Weights of a small encoder-decoder audio transcriber: decoder norm layernorm, batches of 192.
Rows from block 5 of the audio encoder of a small encoder-decoder audio transcriber, named by matrix and row number. Rows with one number within an expert belong to one neuron, the router's apart. Each number is 128 + 24 x the weight over its row's rms, rounded and kept within 0 to 255. All counts start at 0. Numbers have three digits each. After the name is the row's rms in percent of the matrix's.
After each expert's rows are labels from the 100 clips, of 14976, where the router gives the expert most weight on average: "top examples" is what is common among them; "loudest band" is the band of the loudest frequency at the time of the peak. Only what is clearly more common there than usual is listed. The data: short read English sentences (LibriTTS-R).
# router: router (encoder.blocks.5.mlp.router.weight, 64x160, trained with AdamW), inputs 0-79
# up: expert up (encoder.blocks.5.mlp.up, 64x80x160), inputs 0-79
# down: expert down (encoder.blocks.5.mlp.down, 64x160x80, transposed), outputs 0-79

# expert 17
router.17 114:167110104132116105123097170131151130159070123104150118130143098128169104159099103118124107122115143167119071155108105115144156138112096154129101143133143130155148140120133144088151129101164129121153142175138083151131114085134103085113144141
up.0 098:105102149141081120134136104148112102140112128139151123119185115101141120117105118137121172170135103143103113137091124132134074146134125123161115131105108097144106129180136136150092147129125106127176125095122080134121125115160165139116154149
down.0 097:153139111141140149135110128148142163096104099106122110130086115096136139121085127173131125106134132104105163086120109105149117141105163133099143090150163185151151131118128070142120157117124108147166173139115193136107158148128105121134108131
up.1 108:124081128129153121110127113124123119124082137115110172122095132139148140133111109124109128139151124094076061123106121148160105166112077135146150138149136096103170097133153154119138132090121142136138144119139124129126157167095142119132155113
down.1 102:154122136123091132099149182158123140120114172122116127162167118101140143155137114099132110133124094180163160111117123115162148090112141062101123106126150134124136096108105137127110118110151152159180110112148138110120148130116142119141152138
up.2 094:120162148136138131100089124140162148170145104104098132093150112136135144081157100140136106128112151101178100147141144138095144110113096135135169135136095137107091126143120127132091121091145152134072118124128118111154124169092112138109127149
down.2 107:120081134145114136121107123140142128121126089106153129093142125066101121151110141142134144116126149140142104177141144118116117137143129121153181160158184133089115137132133135138144099125147142153130132148082136142152174106137141124138112108
up.3 112:137142108124113100164102144115114124070150116109131110138129147109156162150118173128140162045128119171125133120128127100141094157163150115119108092124077094092133098133132125140144126131130085143136177144156088168133071119113129160195122093
down.3 099:180101091143142134130153123126180108140121122160165133116108133157126080155114137121141144114105112145118120131100136122111107166120118089148145149111121137135103122109111111124142155135180114141148121103127148096178172148113122109115122111
up.4 090:137065154120131130110136134144115148146137126113160160139150103157132156105127128136139127129128135144097119074136128123191113163151167132128130096097113144153154101161150120116095142086158150114132104142149101154112110084092092142130150182
down.4 091:146138167179120137100111126158132142124126105163141088167156120118102132111124130142194135162138094099113126107105121149122121072131124136111103119120161118093097134150105167160115100146114121150123111134119116115089144119151199115133144130
up.5 098:138157167145148107120120115130144164117120139137150142097160137119120111137108125147114140139167133119187107120129114148163143111144163157065114115126100127096127124094135138145119102181131148123111100098121118105121140151097138070164163108
down.5 097:159124126111144125164118128122095127091140110111131161183139135135098142136135126124121126136148096111120123152146110141142138136131138122115101113106180109133126129123104158157170099135106128086136092134128188143080139081114167086126147144
up.6 094:101140099100131105085099095059128125108143148105123103079152102113139144127168154166135157129136123124112130159115122078145129111115129169161115144128117137136159186078145128140151108151156112097135108169087130198172147124123130080115095176
down.6 088:150146120150085129129102174164103094184117135137143155140132132134130135176129083132153119120141123119141130130148138115117127129138107137120133114162120132184155155121100112132112114073154122176112134158127081159110100147140101158090122155
up.7 108:140120114132171143118129108076125106130161108125143144139129107121140143142116169116118103141125099097119107133123148113143138111103192142101109110155096124131144184140135133148099166149126111184110127123169157111102138155158120102106130133
down.7 110:115123118172132116152148124073141117151107146152162125113159102144156107116172164103075144117143113139119108089105180094168119109111096159119117134127118134106120132092094134122147148161137108137129118138110113167148162062085093150180121162
up.8 104:131078124121129154154100112152099111095099181107128124159118096118153137100126102073155144134116093136131131082123110092114095125123115101119148129086114133122132080116154165145134089145180139056104143102125130131133149099098116100148165118
down.8 110:119121153173084107147130121156133114146157146146117154131171151122141135084147156108135166126164174149121171121148116128115108134115125112146131160084117105129133107134143098145151129132115143140141113125113106164129112115104099164133130118
up.9 096:120122125133140125091107149157137143108138126157124142148157151075129112118080126149106138147123116114164130178104142146150117131153110149143182116110140128116168097108168130123123131146151140174135133125095101168148133136137165125105153123
down.9 103:140142168063139123144163087124080096118131116123149120145119142104124138129149138149174085146136132106136100120153150153160158113152151153114084120153093152150098116168146135137101137140088136107069096111128130113146087122120086147175138122
up.10 094:152131167115118137140133143110137123106107123113158143138137127133110127124125141112145159152152134189096149083140111136147097129093135147106189139069151112071111119148160121140155103153174111116161128146092126130108094118119152135150110125
down.10 099:080110097124107142147156114133160149151146118124183111189155133150142120119133096110150139099155113126138107110109137107129090119092129165145085107113078126193166153123170115115178127121123111124148149097092110147158124115167132158135169116
up.11 095:124123116118129076123072157146138103120124126138164150123138187124142113130096112140154132118099111108142144109150104168103103132092142155169158126133139150137140121150167144078104124107120123099176123116136145135133182111131154083090104148
down.11 087:078121110165117126131172127123156109148112153132094113157133121151113113106121128105122115110142119125140080147087087155136149124140132097085127044163120169128143134151151102140155092124120130145131140108143116085156111113120149170120116112
top examples: the word "i"
loudest band: 500 to 1000 Hz

# expert 5
router.5 110:068117116153141116160137117130094161102112119128153177076147123168130122107154158129126119146142103129131128071100116143132108114112176180093125147084090139120115153123186128132166153140118146125090126106089143152124088140127126108140126076
up.0 094:132132140112111152094123130148152127101207129167125121111152102116143130110150104123081145132144123139122141108113139108145170117113084097096154136099152110150162142112077135098098113114127138156134144097079131117149137097100131112123100149
down.0 085:101135142134132094109144111144070136153126155132105123156106102126118082123136147177112143197136111129159142144175132180111121114170128125143095135145151113165162107140157154098108102175111094158110139116155094131126094111151139151118140063
up.1 090:096132143091156172164145175139091118112109132156105126135094130147111138112110170127125146107172112144050113127156119141148114120076145139116131148131151167098093170132163158103172163128086099120135139123130128114159117126106099124110105142
down.1 089:132162113150106145106129096145124120155130140143158138171122119129113128150120098131123118130128138117151123141132162140125110159102131138119135110100070122140154128114117177126141075124183171149156111113171063149108120104150144152115139115
up.2 101:167167124123112115101129124106134152097110115083143146165161075149121162182140179094141128142136132093113146137134135160174100135111108169097119123129089112133135121160130095162109119122100115147157131157111096174104137128121133095172096118
down.2 097:139181127115143070153123131137161116133120114116136148117104130114129123104142054139107112143131138119109130126125148137109142170131145094080149148120120130146092128124153117131155119133144169114119104112148163108174142124126144112130155112
up.3 094:136091161097111128159113132172101093111153149149138130140105142109108123142180156143127109098103095156107138152118117096109128117179126173160123081101079096119151152118145131107126170142123136127117134122168130149128126135068152150143120136
down.3 093:097089152157149137082131111136116166149136116107172157133133099135125122136086109095164159143121128115113113095149117125153097135148120116116132087103137133131148100159128134101152123171090168118174112166106153130076163183134076134146137112
up.4 095:141137075111108160129150103099135101152120111126130120149146157137134144113131114126153129134132123147124112089122105112072143107113134092133176134122122166160061099109115086158156101140103157151130131190125154114097123151152134113159171090
down.4 091:105116166143133156181111126136156112153112158087104151139104141102123092123126125082108136102111116146146138185133124134180122078149124113158129149122123118107148138158103147128099150089093090085104137105082119124129154117138127123182122149
up.5 096:128161095120125100118103108114136129117120182101154136148157121130104167114136130125138098096092124109083145105162143131107117137101149142077116109161112150087138108105151120117110138117121125121164129136162152123132084138141091142148125142
down.5 096:118109142110114164144158150170121127152111108169107102130135105117133108125098095105132153172185112160129157113146126152156126117170099133111104164129122136095101153161129182118129108127126106098125130137150138109142128138127113155130104140
up.6 099:183133136171112127106056134178161112157103147069135142137133100179136132118128134094129144109102125112135105178144117151130158128132115092127142138141114108113187141155110124154135121091146113117121104110109111140124150185139136109134144095
down.6 099:121089101154129121117137084104146208102176094099127104125124152131140147119114125108082150117106148157098129103091158098139153143142108146093141123099089133167137154141129150110158153122110157117139063139091120142158097138143127112127099093
up.7 101:139102116118139123132095129148163122129120145148140095120170142134136154128132134126169104140069121129069119145107109103159128134111101087135124112099133117123135114065163141128134100127186138141110142145074171125108157076130145159133115169
down.7 102:134114122119141143164166081107111144144148123132100154116106133148123153142135120157120176108128120113151089081126146150134160111132105166116142109121092103152128138132116111153109187113101115091111127051107111124178120184126154135109134160
up.8 106:153121102112155116141146118108108138126126138172132111129131139086115180097178111112140132090144113123158129063105094123134149126084162114114156136091067162126099151136092142163128107129106111113143121147122129092119088116094139130124111108
down.8 104:127148153152166157142131153115141109144159101149130094163133095104119135153122123106136127132126143144103140128121123168148167150128148078159108119116121166154187118109127125130121130116151106135134154118118147155116099110153098087149165157
up.9 096:196129125090129147168150108128117100094139139116147144124129084158088129128089157096104134159083151091146095154113092140148137140135165127166106101102106147151161121157130137160116108114140149136135110079139114161176160140113149147092129117
down.9 092:099145165143130151111155137106156159092141126145134108111102128166097103136091105139146096093151129091126157061132175145110129108153120149117153102154132131125105133134130162130141126173101116084132155120133150126124108147120092121115122104
up.10 088:084119161140147148172110149108096113149107101087143126108130093119121132134131143183177111109131116114189157123113114139125107129164137145112131164108120071112140141136178161142110124132171147121123124113148114097154096175139156107074148131
down.10 092:099106120112128167130141126136161152151115132145098089128142126167156144121132197146125157101164174134116096141149134093140116065139120144155097156156114156108141140107108153125160169101157156120125118105086122133118123066114144141131124174
up.11 091:147128162156073111080131135114148108124122147119152103144149174126153143085113131087136116055101153130120188134148121106136128116102155111174133107145087155119149112129125116133097079116135163123070101145164135145145112130157133116127126150
down.11 093:089100138153116111145098137067084162138121126106113133132097179105141147113139113141119118175151137175122114123113101161177138144159105154107135164096129104119095182126148165143113136149107131102172130160144141127117112115089126148110142100
top examples: the word "was"
loudest band: 4000 to 8000 Hz

# expert 13
router.13 114:106121098100131135149122131096114104127152108143170173138105141154114110126151109143160052108143104134135164109127110124146115076103179152122121112084073154107136144151159119107113131136101128103125131135121104123134155148166141089124114103
up.0 111:115105152149130126168128117141127112178144140111203094125119143137077085136119139109104133138147127140115067158095104146116116130102104157142131119148145143159137137127130164116067146111110111151127109127132117110126074205166142151123151115
down.0 120:160081179135120160167121094190149142156150098112142126137096129102141140167110151128115152079126118119083150157129183158132112133161127124115121153105129097165115146124105120145132116128107124080109103109131090131145107161136159138105127116
up.1 099:154119128163129167130182102131116112126132145135116135152143124139124163136115140128092142141114102118144144165130172138142138130101171092120153139132134159137138127073161101111151150114119100128128108108148074190154171106072136141105146169
down.1 104:139133129084107138137134166152103129109157153090118112098139140129092137127133075120113083068141095124151156142145127142128132114148156131121194135076116128137141131141137138141139121135115192153109116117137075129103148106153118133117142137
up.2 103:123154070109109164111143138120151089116149081158098121132133078110144146101095123120097163125148136174130137161110128111194100110163086091123111135137142086172124132132081129159149132128130117142162174103087136141100132150083102087135151131
down.2 105:141146133126125117130087139161112149119136136149130119157092139089145112161120141142111109107152121155086114163144143127136112104136141138146088141129159175164142143105092110140081154130147146139137128110132120129093131150103122078154119132
up.3 090:149159096103122111152167126167162105144125153127139148139130112101092149108124105113124156145106141121138113122145088145127104139111101106133143132165147175114099134134135117141088134108094116148086089125150130113134122130150180072129156137
down.3 089:141146154115141132122169122126118131135150142169172128156127096162145112080145109144105132134136100148141166104164143179127169115122090102162129124116136120056148111111117110065126108121171121141110131129146147112096052104134098119148092103
up.4 089:121093147127070147133110121150083130156118100102156134134151121121087110144116145118137086099134098119121145096155105133157122107122125085136140161124156147063137151144112128126104154111129132095133145089168167147123126088157068123135126124
down.4 082:148098099115147124127092111146173133135171146152112132124109106120130090133099120124108143078103135139151156163114128096095105137111138132092108126132099129163170153094146132110148122150134110130187080157129084130107138114204153114134146095
up.5 100:128152080132148119139123136167098122158132124151072132098134105178141143110121158115150125081171128104119125152127096158151174131155131155180133129109157108106116151129128132173120146131164108114095127119139137106127135146146169127085097101
down.5 100:151041154105131153144143152144130104089105174125143137105098118131149108144153142155167113101122156108101157145137125106135156093121161129124123119107129148172155145141152145076109122132151113101119155177130138096129129143124084089123135145
up.6 100:159145091126140148098120123126117120108186134125146085127097148144083164152154128140106143097103143097102120139114152134148163115122105137102150129130142132160114162102125138098140119092138118129101092163106155145130099120131148108055141142
down.6 109:122117105160107104111155130122108169141107139171116095125105136150127111145141114136121125131124117126130118090109152136156150127163138121125130089108123127126108140089142110169123131114111171133114149139095125133166097162135156105157074114
up.7 109:130150112096127110119102146163125143138094144138168176146098157174061107087138096115153150135138124101118147112186175105137180152119133103129137130122131148128111128099125117115119134085125150134093113129140108186105118155078106112107106081
down.7 104:117124170143148148135136139096157157116115125154134132117131138138139094193164130145092119154141124135106106095106141138107129152098142146124148099111164164091103141124126149086107179141172062108135120153087159126107110114122126153107132132
up.8 095:110158144131119140135128158091114126126134149123072150129139114115158118153062116098122145127122126164121135117167124145159142153140142085128166097113106162148131112143154153110124152126127103079110118117149158112105149161110107128135133119
down.8 104:173124123156150097121136126105136107115117079150127138105128099155134140126157097154122109162158114114141111116116162159119118075137090141120094119086134150087125125102117145136136086114140139169144146089113145093108106090130176094103098160
up.9 084:130166170150126115114129162136131153152143151140183115140165097151127176148103096095144106107095102170135142156146106169128098095111083103125105106110139120140158171119116118134136160106129119115087106126121149131107149118112136112139112081
down.9 084:119124101126143150097120134133160081097140120087108103109111135157132137126103137126094126171111129127137116137174104144145129137178137140133108141148140073091146085131150144118151144152145142192125158106160094147140148119127112136149108072
up.10 097:153118125146089179146091071142144133156152113149119138140108131129175127095108120147160151158102137155120145152139137111127141158165129108124137145091181120121150118119127118142107122125129120092094156119130159152112140175128130083124125114
down.10 094:154159141097120114126103140086090156111065116132138112087150149096164129120123087151096155135127144127128115101140162113090145121115170132145161132180168084107128103143144118139109144128160120089106133119105110108127150099103112171119137146
up.11 091:125124152117096119105143113136174077114125135100128145138157104125100110115097126137154142125111143177162166125130118123062115136121117153123124112139117149099132128129055095109148144129106152147114129113055127155114134140090117152160178176
down.11 093:129105129152120126104126131106106123125157121182126185097137125075115135124137112118126156195127130150132146102093148160126166134114170134135097147149138144154115133122123095121095159151150188111159133083132123163148144132159109080123081119
top examples: the word "she"
loudest band: 2000 to 4000 Hz

# expert 36
router.36 104:112112171134106086127105113155123131084172155106069123133106119092106091166086159104148112150136126082162158169099111139150146103127163163115085106096146142142154112178116123124133153099130126130119149121125163081099102135110128117136096129
up.0 088:127157135137173156068155154134135123146102089145116140074091157138132179161164116106175068094109152115093163109096134140128171146166129147107114171112127129117144135107121109128089106111127141121111134157141082094091126121111176110110114112
down.0 095:133142123121142130125121108114128071142145148146162151145164107143122097114112113139114145131110094152114110144134135095132133119080176153124158130136067075094146119085087116091178109137139071120171124119134091130141126162115135096094123134
up.1 096:146143096144114130141105130118151132131117120157132147142108138121126130147124132141134134169107145092120173129130143118171122085097089147123177167113112160104122122174110133125116109115126142168122088124196163148078151113133130152113160144
down.1 097:154147132131082108096156123165131131110161134126127153129149094136093120098142121090108133143117096148127121151159109142145144140125144126151168117140119077150146120106116122148072106080143174142116173149124114149108126168106120092102136144
up.2 095:148111135097153075126147145156154125130134104139103146124100110123134122097153126125152138129146152139163162146141152090135111091143164102089144156130162161103147139120156135118174138123117101109136120107132132114126108099123095094119132150
down.2 092:117126088145149153140129110129129152133143142155084140097095100130130113137089168145136128095170112096128180124127092154088122129124147108136118161136125133160127150160141150167112114171141128127145124146078128110135109103105178105158110084
up.3 114:101127104114149153146121071123164107086131122094093103138115105127191147104114085129152140114131126159101133083116115156113148176154124131149113115153172103131124154100130146113152145168104127121166149145097147098124117172110131144139176128
down.3 123:127108152169110150170087174121113121118126177118124093153116134146147066111138128091092132125131153128120150125111141104145148099123180102149140105127148114111138145151123139116139100089095125098172180091156105079124119125202127112138145153
up.4 108:116140176092175108150080075095143112112137151127108150100112104138149120087162130126149125103133145112157131168111136082079180116102134104121116130185196140139104101140135134117137136110118151104173126128111150115139073090111129112120107155
down.4 102:153160106218115136095145090151116102136124146157134092136123130139127114146106118149130131188101158124165098131094159177160097124152138098130097115071109129150104100111122096139117142099160114148123133143129105152101162140134181093143141107
up.5 094:114084114152171142147115102104171153126086119100059174095149128164163123119101164108150090153132156145146090109145153122108097150099128136158121118141165131153104106136083177138119160178139135095158112169128135109121132135127133156162107165
down.5 096:134172127129113154147118116110139103118160098113132150140113110097098155157081065098125126114131170137150155149127150143181127118119140108148136115146095131113135094140123120106143150149111115174121138127166073162131148086110142095197103110
up.6 097:121139148146148153123126144097106173113113112157106137131115117118109187137142128111139096140131129107119084144151129140138098178119138131116105121143139149119131144069126137128115115109123082155153131072101142100118120176130111100120129121
down.6 099:096149123116106092122154117130128137131142126176126135122139093117141141129186164094104117153112120128097085151126081139119118102123100100118180168128162117095095114114141074157165117126126112102115115156125115130138099082139110147156134131
up.7 093:123147074146151116152094124141157133111170127152131152134116144118106145137124128146136147118146128165151139092121121156061126128106078132162144093125135104126109094126119138132109158163100108085170080140138151148122100176146165134116156124
down.7 103:151126126094150104153143118109097162151100149143131124126123166117155131112137114106105136151096113107101099098176173130114144111152141117136149104116112088186134136097142115170138129137177148145106129109108120137110153107140139134138139182
up.8 100:118129115101159147137146109116130148131101107150171140129117133108101158129145124125119133159112126154093122116138131137121114147125116144133171144177120072106141060133121117113124126103096135092135167063147125149137126132100110116092117121
down.8 111:165134097123129091126072183116124118133088153127145140119123124129118130128174157102082133096137105173138143163127132112151153161137141132125166132113145104123116139145109116126162160072115132116128088174118139138069131083136126106097124155
up.9 092:118122088125176125140085118114132112155146149069128140060128128110128096104130154170156100150137132130149160113139091137128128135097126174137112106171105129086147144127089104130130168113123130102134121123099142088120113133110109141090136143
down.9 094:091157119121066121152120144102156095122121145120140092146117101154134104151124064139173131154125132153111127106140111123086132136112105096142106152129146185121130057110111095194104120135114098138114127130139134137107124165153109144144113126
up.10 096:133182148121110133135108126099127115101152096123141126107146098116115115155129135149094140111112109134164102103166136144116111118090135135098118149163105137146123126101137118111151117100155142123127174155111130114147179166136144121162096161
down.10 099:104126139107114146122117164125138115134095119067112144155191102100133081157104168129122167103161137168099127110185156122153122137141135127096096116113090145121125135105126143119095127169095131120111108129150114107064134145180160143119130159
up.11 104:133117132109174143116114121115121120168125142151116095163170136124143119116145141094109180129125120145139138115094158119183100120118163123131153155145096125125074127094103154157159134097094103148176140082197161169142170129124093119135092088
down.11 109:115089159077153104136114142113121160136121173166138111140121118140159137119141128158094117149139142140100123122123113107120132126109145145111154138149137119101106128122132141099158133137120129099149136165096092156177187120098106132115142111
top examples: the word "a"; the word "little"
loudest band: 250 to 500 Hz

# expert 54
router.54 121:106135130120147111135097124085062095125127099195099152075123140116158128114125172143135162139134133102128141166139098111169128119155138149127204097150119107142129113147127133176114117130143161130116093152184160117117147130119129130152121092
up.0 102:113142154122164094130144154076099147114165120109111132125105136120110171141128152138117126131138121122130114132131139139165149138118091104124121129104146169085162086115128126119137157164154136137137145106109170090163140140146138171137123059
down.0 098:142144160106126171160113140155154117159132105062119120139124129168140128136143093096095145075156147120088103129136092127124081117155141121133171132155136162164110134145124132145166124122107120115099082114092124155132082111113173094096141159
up.1 091:116117092113143123111145136092099141118149170159140141117165150155112159138142136133111140092122136151147109122151156163125148114178145111126150142111103154166135140093150108171126172131088130125127137125183123142121121164116111109089119137
down.1 086:139142151157122158153146153143124119122142139084134127073132122110138121141114142123128134089116161145106106167118117108167121120139108146083138094120070099118155130108107171109167121116124134109163158144143110105173111082118124114126118137
up.2 096:124119154160100145115145162157127126132111153135095170142108129117106159155145109164144123119104117120131134137113158145122114114130107122104154098119127085106139089089104120128146162114118151118124119155141106109123116150164142098095130117
down.2 093:123163135103135102103123144141132130135131121147124115079143094134126125100122117118133117136139137123108130095154116121117130151133103150116121187154138132162137140140097152174101139174102153174113126157115163131144107101114135116100139199
up.3 097:130114094124136113112117163111085163141115123102136111156108127141154124122120117155141135143126127162133186145114167128088138095117143139096109139091134130149133154128140148102135187146120133153162101109138131157158103154146104110067141116
down.3 098:068139105130181090137200100091089153145123149171143149098116137097131144090144147106115127144135111119117089100136153142149129136149100133092151124112116120136122093083123145157073126106119117161165107121099106144109174086097157130140151124
up.4 092:124121131133124125117164127116112104110119132122150126091147133181185119127095102140140120105136079101162122184132080150101121166124150156106140109130179105163149141141138123173105124103116111140159139143134112171118137090147113119137175096
down.4 090:107154086138151115141074112124151148144123161091143163179179116105105141134114139123170145123080176111152171085116146143142115135133127121142116152138134153085119081094132128115151146174121116139071136111106145120130143156128143152153126103
up.5 097:149105132135123100148180069148124164136188106130132136098095123121120106121114113126109130101096131105090096134113176126102150134123090121138139112137129114170123135132148164136120145149125148124115099107133127113180114129145123180092101138
down.5 091:078129121123141138122070153122105145136112137099158068136140114122132138130106137131145126139143170150119092105092162109188113101125128130121141099106092131119108163097140157090108118144048106122125135116159072139139143126142139101116141142
up.6 099:125120121122088128116121149146115161087148101094144135121144104140123086133100108114187124142124121122184122084143146125186094142082103099111129134130121181119160111064129118127065115108135119131121126136132071145073122136143155135125137145
down.6 102:145144156136121114101137145104149096161114120153184112162136112146120123087129116123165128130070148102154099157132100160094173126102111168167088152149125150097104090140122082159069105124120123118139148126141080191135117132163108122116111109
up.7 099:132075131114109152160127132154090103137131099169137102102174152144094105127113114128134155123125126135092125115132105140101138145096115104153175145139126112132133121109133118138170123171174089089151120156112141162122143092084139121196133131
down.7 097:149083113145128143125152076114152129152120176140118124130136136137160109125129109113115132119102108143164075145104120134142131118149121124103101115150098159119115163124142133158148119102101155114100159122145052088124143135108156119122116113
up.8 100:149101106136121117094134171112103132118155196066148108154142118122144127125090153116112077087105092147125174095125152078097163122131132155102162144143124159096123126091111148113129119142090129129159095146110090135118171124114134123136133123
down.8 104:150131129133133086138148134116098139164111112153164168089085165153140127101157104092108162110135116096151107112143144149168139151131124140095121104135182135126111143103071120138119084114099142138108142123121138090129099147184152075140137148
up.9 089:122095149160099103088125157159143130131125117144138163120120159138097136109132140141179106115115118125124124117143148160112140119100136122153114127124172087111131123115076072160100124086174102130093140104144160086154133154119133125119137193
down.9 097:145150159141161119086169104128158089105171118107147170116135112149146136121125155117100181131106102148149112101107111141134156134122139128124138113162106111132104099119153131170147116121112084085155159164128057113133131103147118115118131114
up.10 109:113125145137111157151129139116149154163104148130153135088126119131088144154131116111173120108089155090119085129138102159124086098161125094147094124154144113073106111146115118158127159073148109130110121144162203089120121187178112178126119123
down.10 114:109146082150106101123123154085113147147150103149125143114134152148098085118171091149120167178106109117123088160110147123103142121096119126160093144081140128152155113146131129113153111167114190130142153142130136126128154115115120177133118096
up.11 102:105103162136122159164106111147070138163135122147136181128160108148101109127174143177144121133112151101157093158105059133122146112131116175150116110109126121147108144142161118125144142151120091133135172180093112097102116130161074175103117128
down.11 097:145140066143176115137145119118105125139126135143128145074089152134095125127135075071108138130112115143089091120120166126138108163105131108144131123192148137147143145097154117097154112170141156144173106138141084114183147149091158116137089130
top examples: the word "you"; the word "do"
loudest band: 250 to 500 Hz

# expert 2
router.2 106:150123132147105107144118137102107134127143161125087098114147136162115151177167165121108075135112105112162142130120137142156166158117134117156158155101108133117142086176110128125129120102099140174094106143159134128086133128137151177122116086
up.0 098:125123095106126156140147104090089128167082148139091098158142094098099116149104133115132125141138141120116132104118131103126112127101138144105183134163096209105155106161097150085136135094146150158106130157151180101137135113092123146142101137
down.0 092:106139107121124107153150074134166120098167113138123108111115139156105138114146150110137095123112130135146180169148162127145130103154126087141136109130137103189163090082163115158126106103103184124134113109131134142096115106132145129093132147
up.1 103:096171154096106133155141128103117143125135158125134164118153116118132157175133134121143161110105114131077101143093117109093127100154152086123147113135121121127117096112101134165154085138144105068132146116148084150183142138127151132088125134
down.1 111:114112111105099099098122109141089089083134117134145134090167118106149159098170114128152142120143130139101158126155105119127146157135125120142124125108117146130130132144132137105099114142114165132144120107145145147114077118149107174120129125
up.2 105:128122147105112075075115118143091139134165109166138123114139102104148126141120129145107136110149116124116140110102157178148147123160126117154192138098168105132107152116134145117095151136115113128125130123138202117180099123087148102152156146
down.2 106:105122148161113131085187131103166132164121147127134123092123132153144119089117102109150119143143121131142103133110113090134116129133140114105144074143123157148131171129114115138126123122061179132123106135132115104125155121135084117140104091
up.3 095:136118073135113181130159079134157142133100172139132117113117130152146162162081169150095144159102130108173095099116123146132177120118135117122161195112112122143161163123134093121178166115144154141149137099118108132122140104161157156134132091
down.3 097:136138175104110153095138157179144082168134134152135160115147137125084123086145124108125109117117113090120151131137125126181102113130106138155139101107152133127078121080106122107120104120110135121120107133111118144134113159125137135101104129
up.4 103:129097139139135147125122131131130135119154139146145165148115116102093111115136097095160157139122111146155120140150172151109088096186096118159151129102167119128161110128136148136068095092165114133072098108122098100133098157117190123103158159
down.4 104:122102146149114116115151118081144102105099112153111107166124112133119082141179098184170135130140065129125087147086100104114090117106145137142130144163120139117146111122117122116142124180131129121154120160125128118146123110160144124145127142
up.5 091:147126135136119124126116140172123137147107105143159154150107094093125152097122132117115136146132151118175115152115150111081144116099129106095127161098177118143144118129066146113151076130172119088117119139112142187154112119108101162094142180
down.5 096:150129099159120106145138096147143120162156167134158164151128140129157108126109104139107130115153094147135150096095094138138120109140118139141117097170116121116130120138130115140101137114104149117132150123119105126095133138138151142102116099
up.6 099:089148128132105145121135150144124150126120138140106097137121116146136095137124127121100102108137127100139132114146129136142105112149116128159151132106158158133108143127173166126153163192142105135134089080133178102168089186137117173136128116
down.6 099:123161140127112117119098121127158111111091109093141137122144107102162130107127131125137150141130106171139088119149117121112124135107058116085164173180126138096106116152091127101110130129090144144153124162116118130107117099144074130134115186
up.7 102:132120078125106108131125133087121147114136135138177136120152109116128133149120166141154173138096083164158132112126105122124118157168111131086117152117124132124145112110099129132150103131147075125124148145184144083108104103148149107138153133
down.7 105:110157191137104115119076180125155156114147157106115124145138132119122150113101061138109163105154089163121187173133078132124139119136124158124118091135122157146154111096115105106104123158088114116145146154119128110132114131155094133114171161
up.8 107:121108133149137122121170108130149166126160132157086123092135145149101139147089119136110087125128134164169092088138121132123144161119133141143127170101123101126115108130120120106136143152166094163156106128152140117117116132120114152171101108
down.8 108:157152171125115131168119094110136109133107149156144116166130159084097125167111134108179120108081091118100145131139153149140173113126118108106090109138119089098154141095144084170104109085122137154087140096150134107111114136128125140142149133
up.9 100:121079146188091112107141106103131146114135090084124108120133133182135135137109144135122106139106133133098111165134139092112141148181132166152113140166125102114121141122113128117129082159127131125148125140118123195113129115151131085082126131
down.9 094:163171101118126115126133120172155089162126139207128195126121096102109160116153125109116146152148110129150079120114138110136086104136132123133117146101144162095134158109136146141142119111107090134093116112093175090125136109109114150149104105
up.10 098:158126108142148114133069150184091130047105129130130141141170101181137135133112137091113139143108136116089099102105117120174115110115102088137146123109124104091151151148106153116150121126063101112120101103133104160154135116103145151148113132
down.10 095:126141137153121081135170119077121094130152143121155115119114146103157155141112144100094178120169121135136129186142129125171163123119096121110114114102135136138092129125104163139101152123112146122139054178141150120160109114135114118108151108
up.11 096:136170136143094097190121092136113150072158156111125125149140159145131087145113102145148137147126091117163175154141168126125128102128138116093148113124102127176080151122140145105098133104094121130132102143149105184111152128118173118139137112
down.11 093:128087108145158117156132106137118145066126093174102170126141154137102162108145167108154105117122148145127141123123111145105150115129144119127149096147160116106157099157129139134153098138151103092116116176132109141153103063052125117117121115
top examples: the word "was"
loudest band: 250 to 500 Hz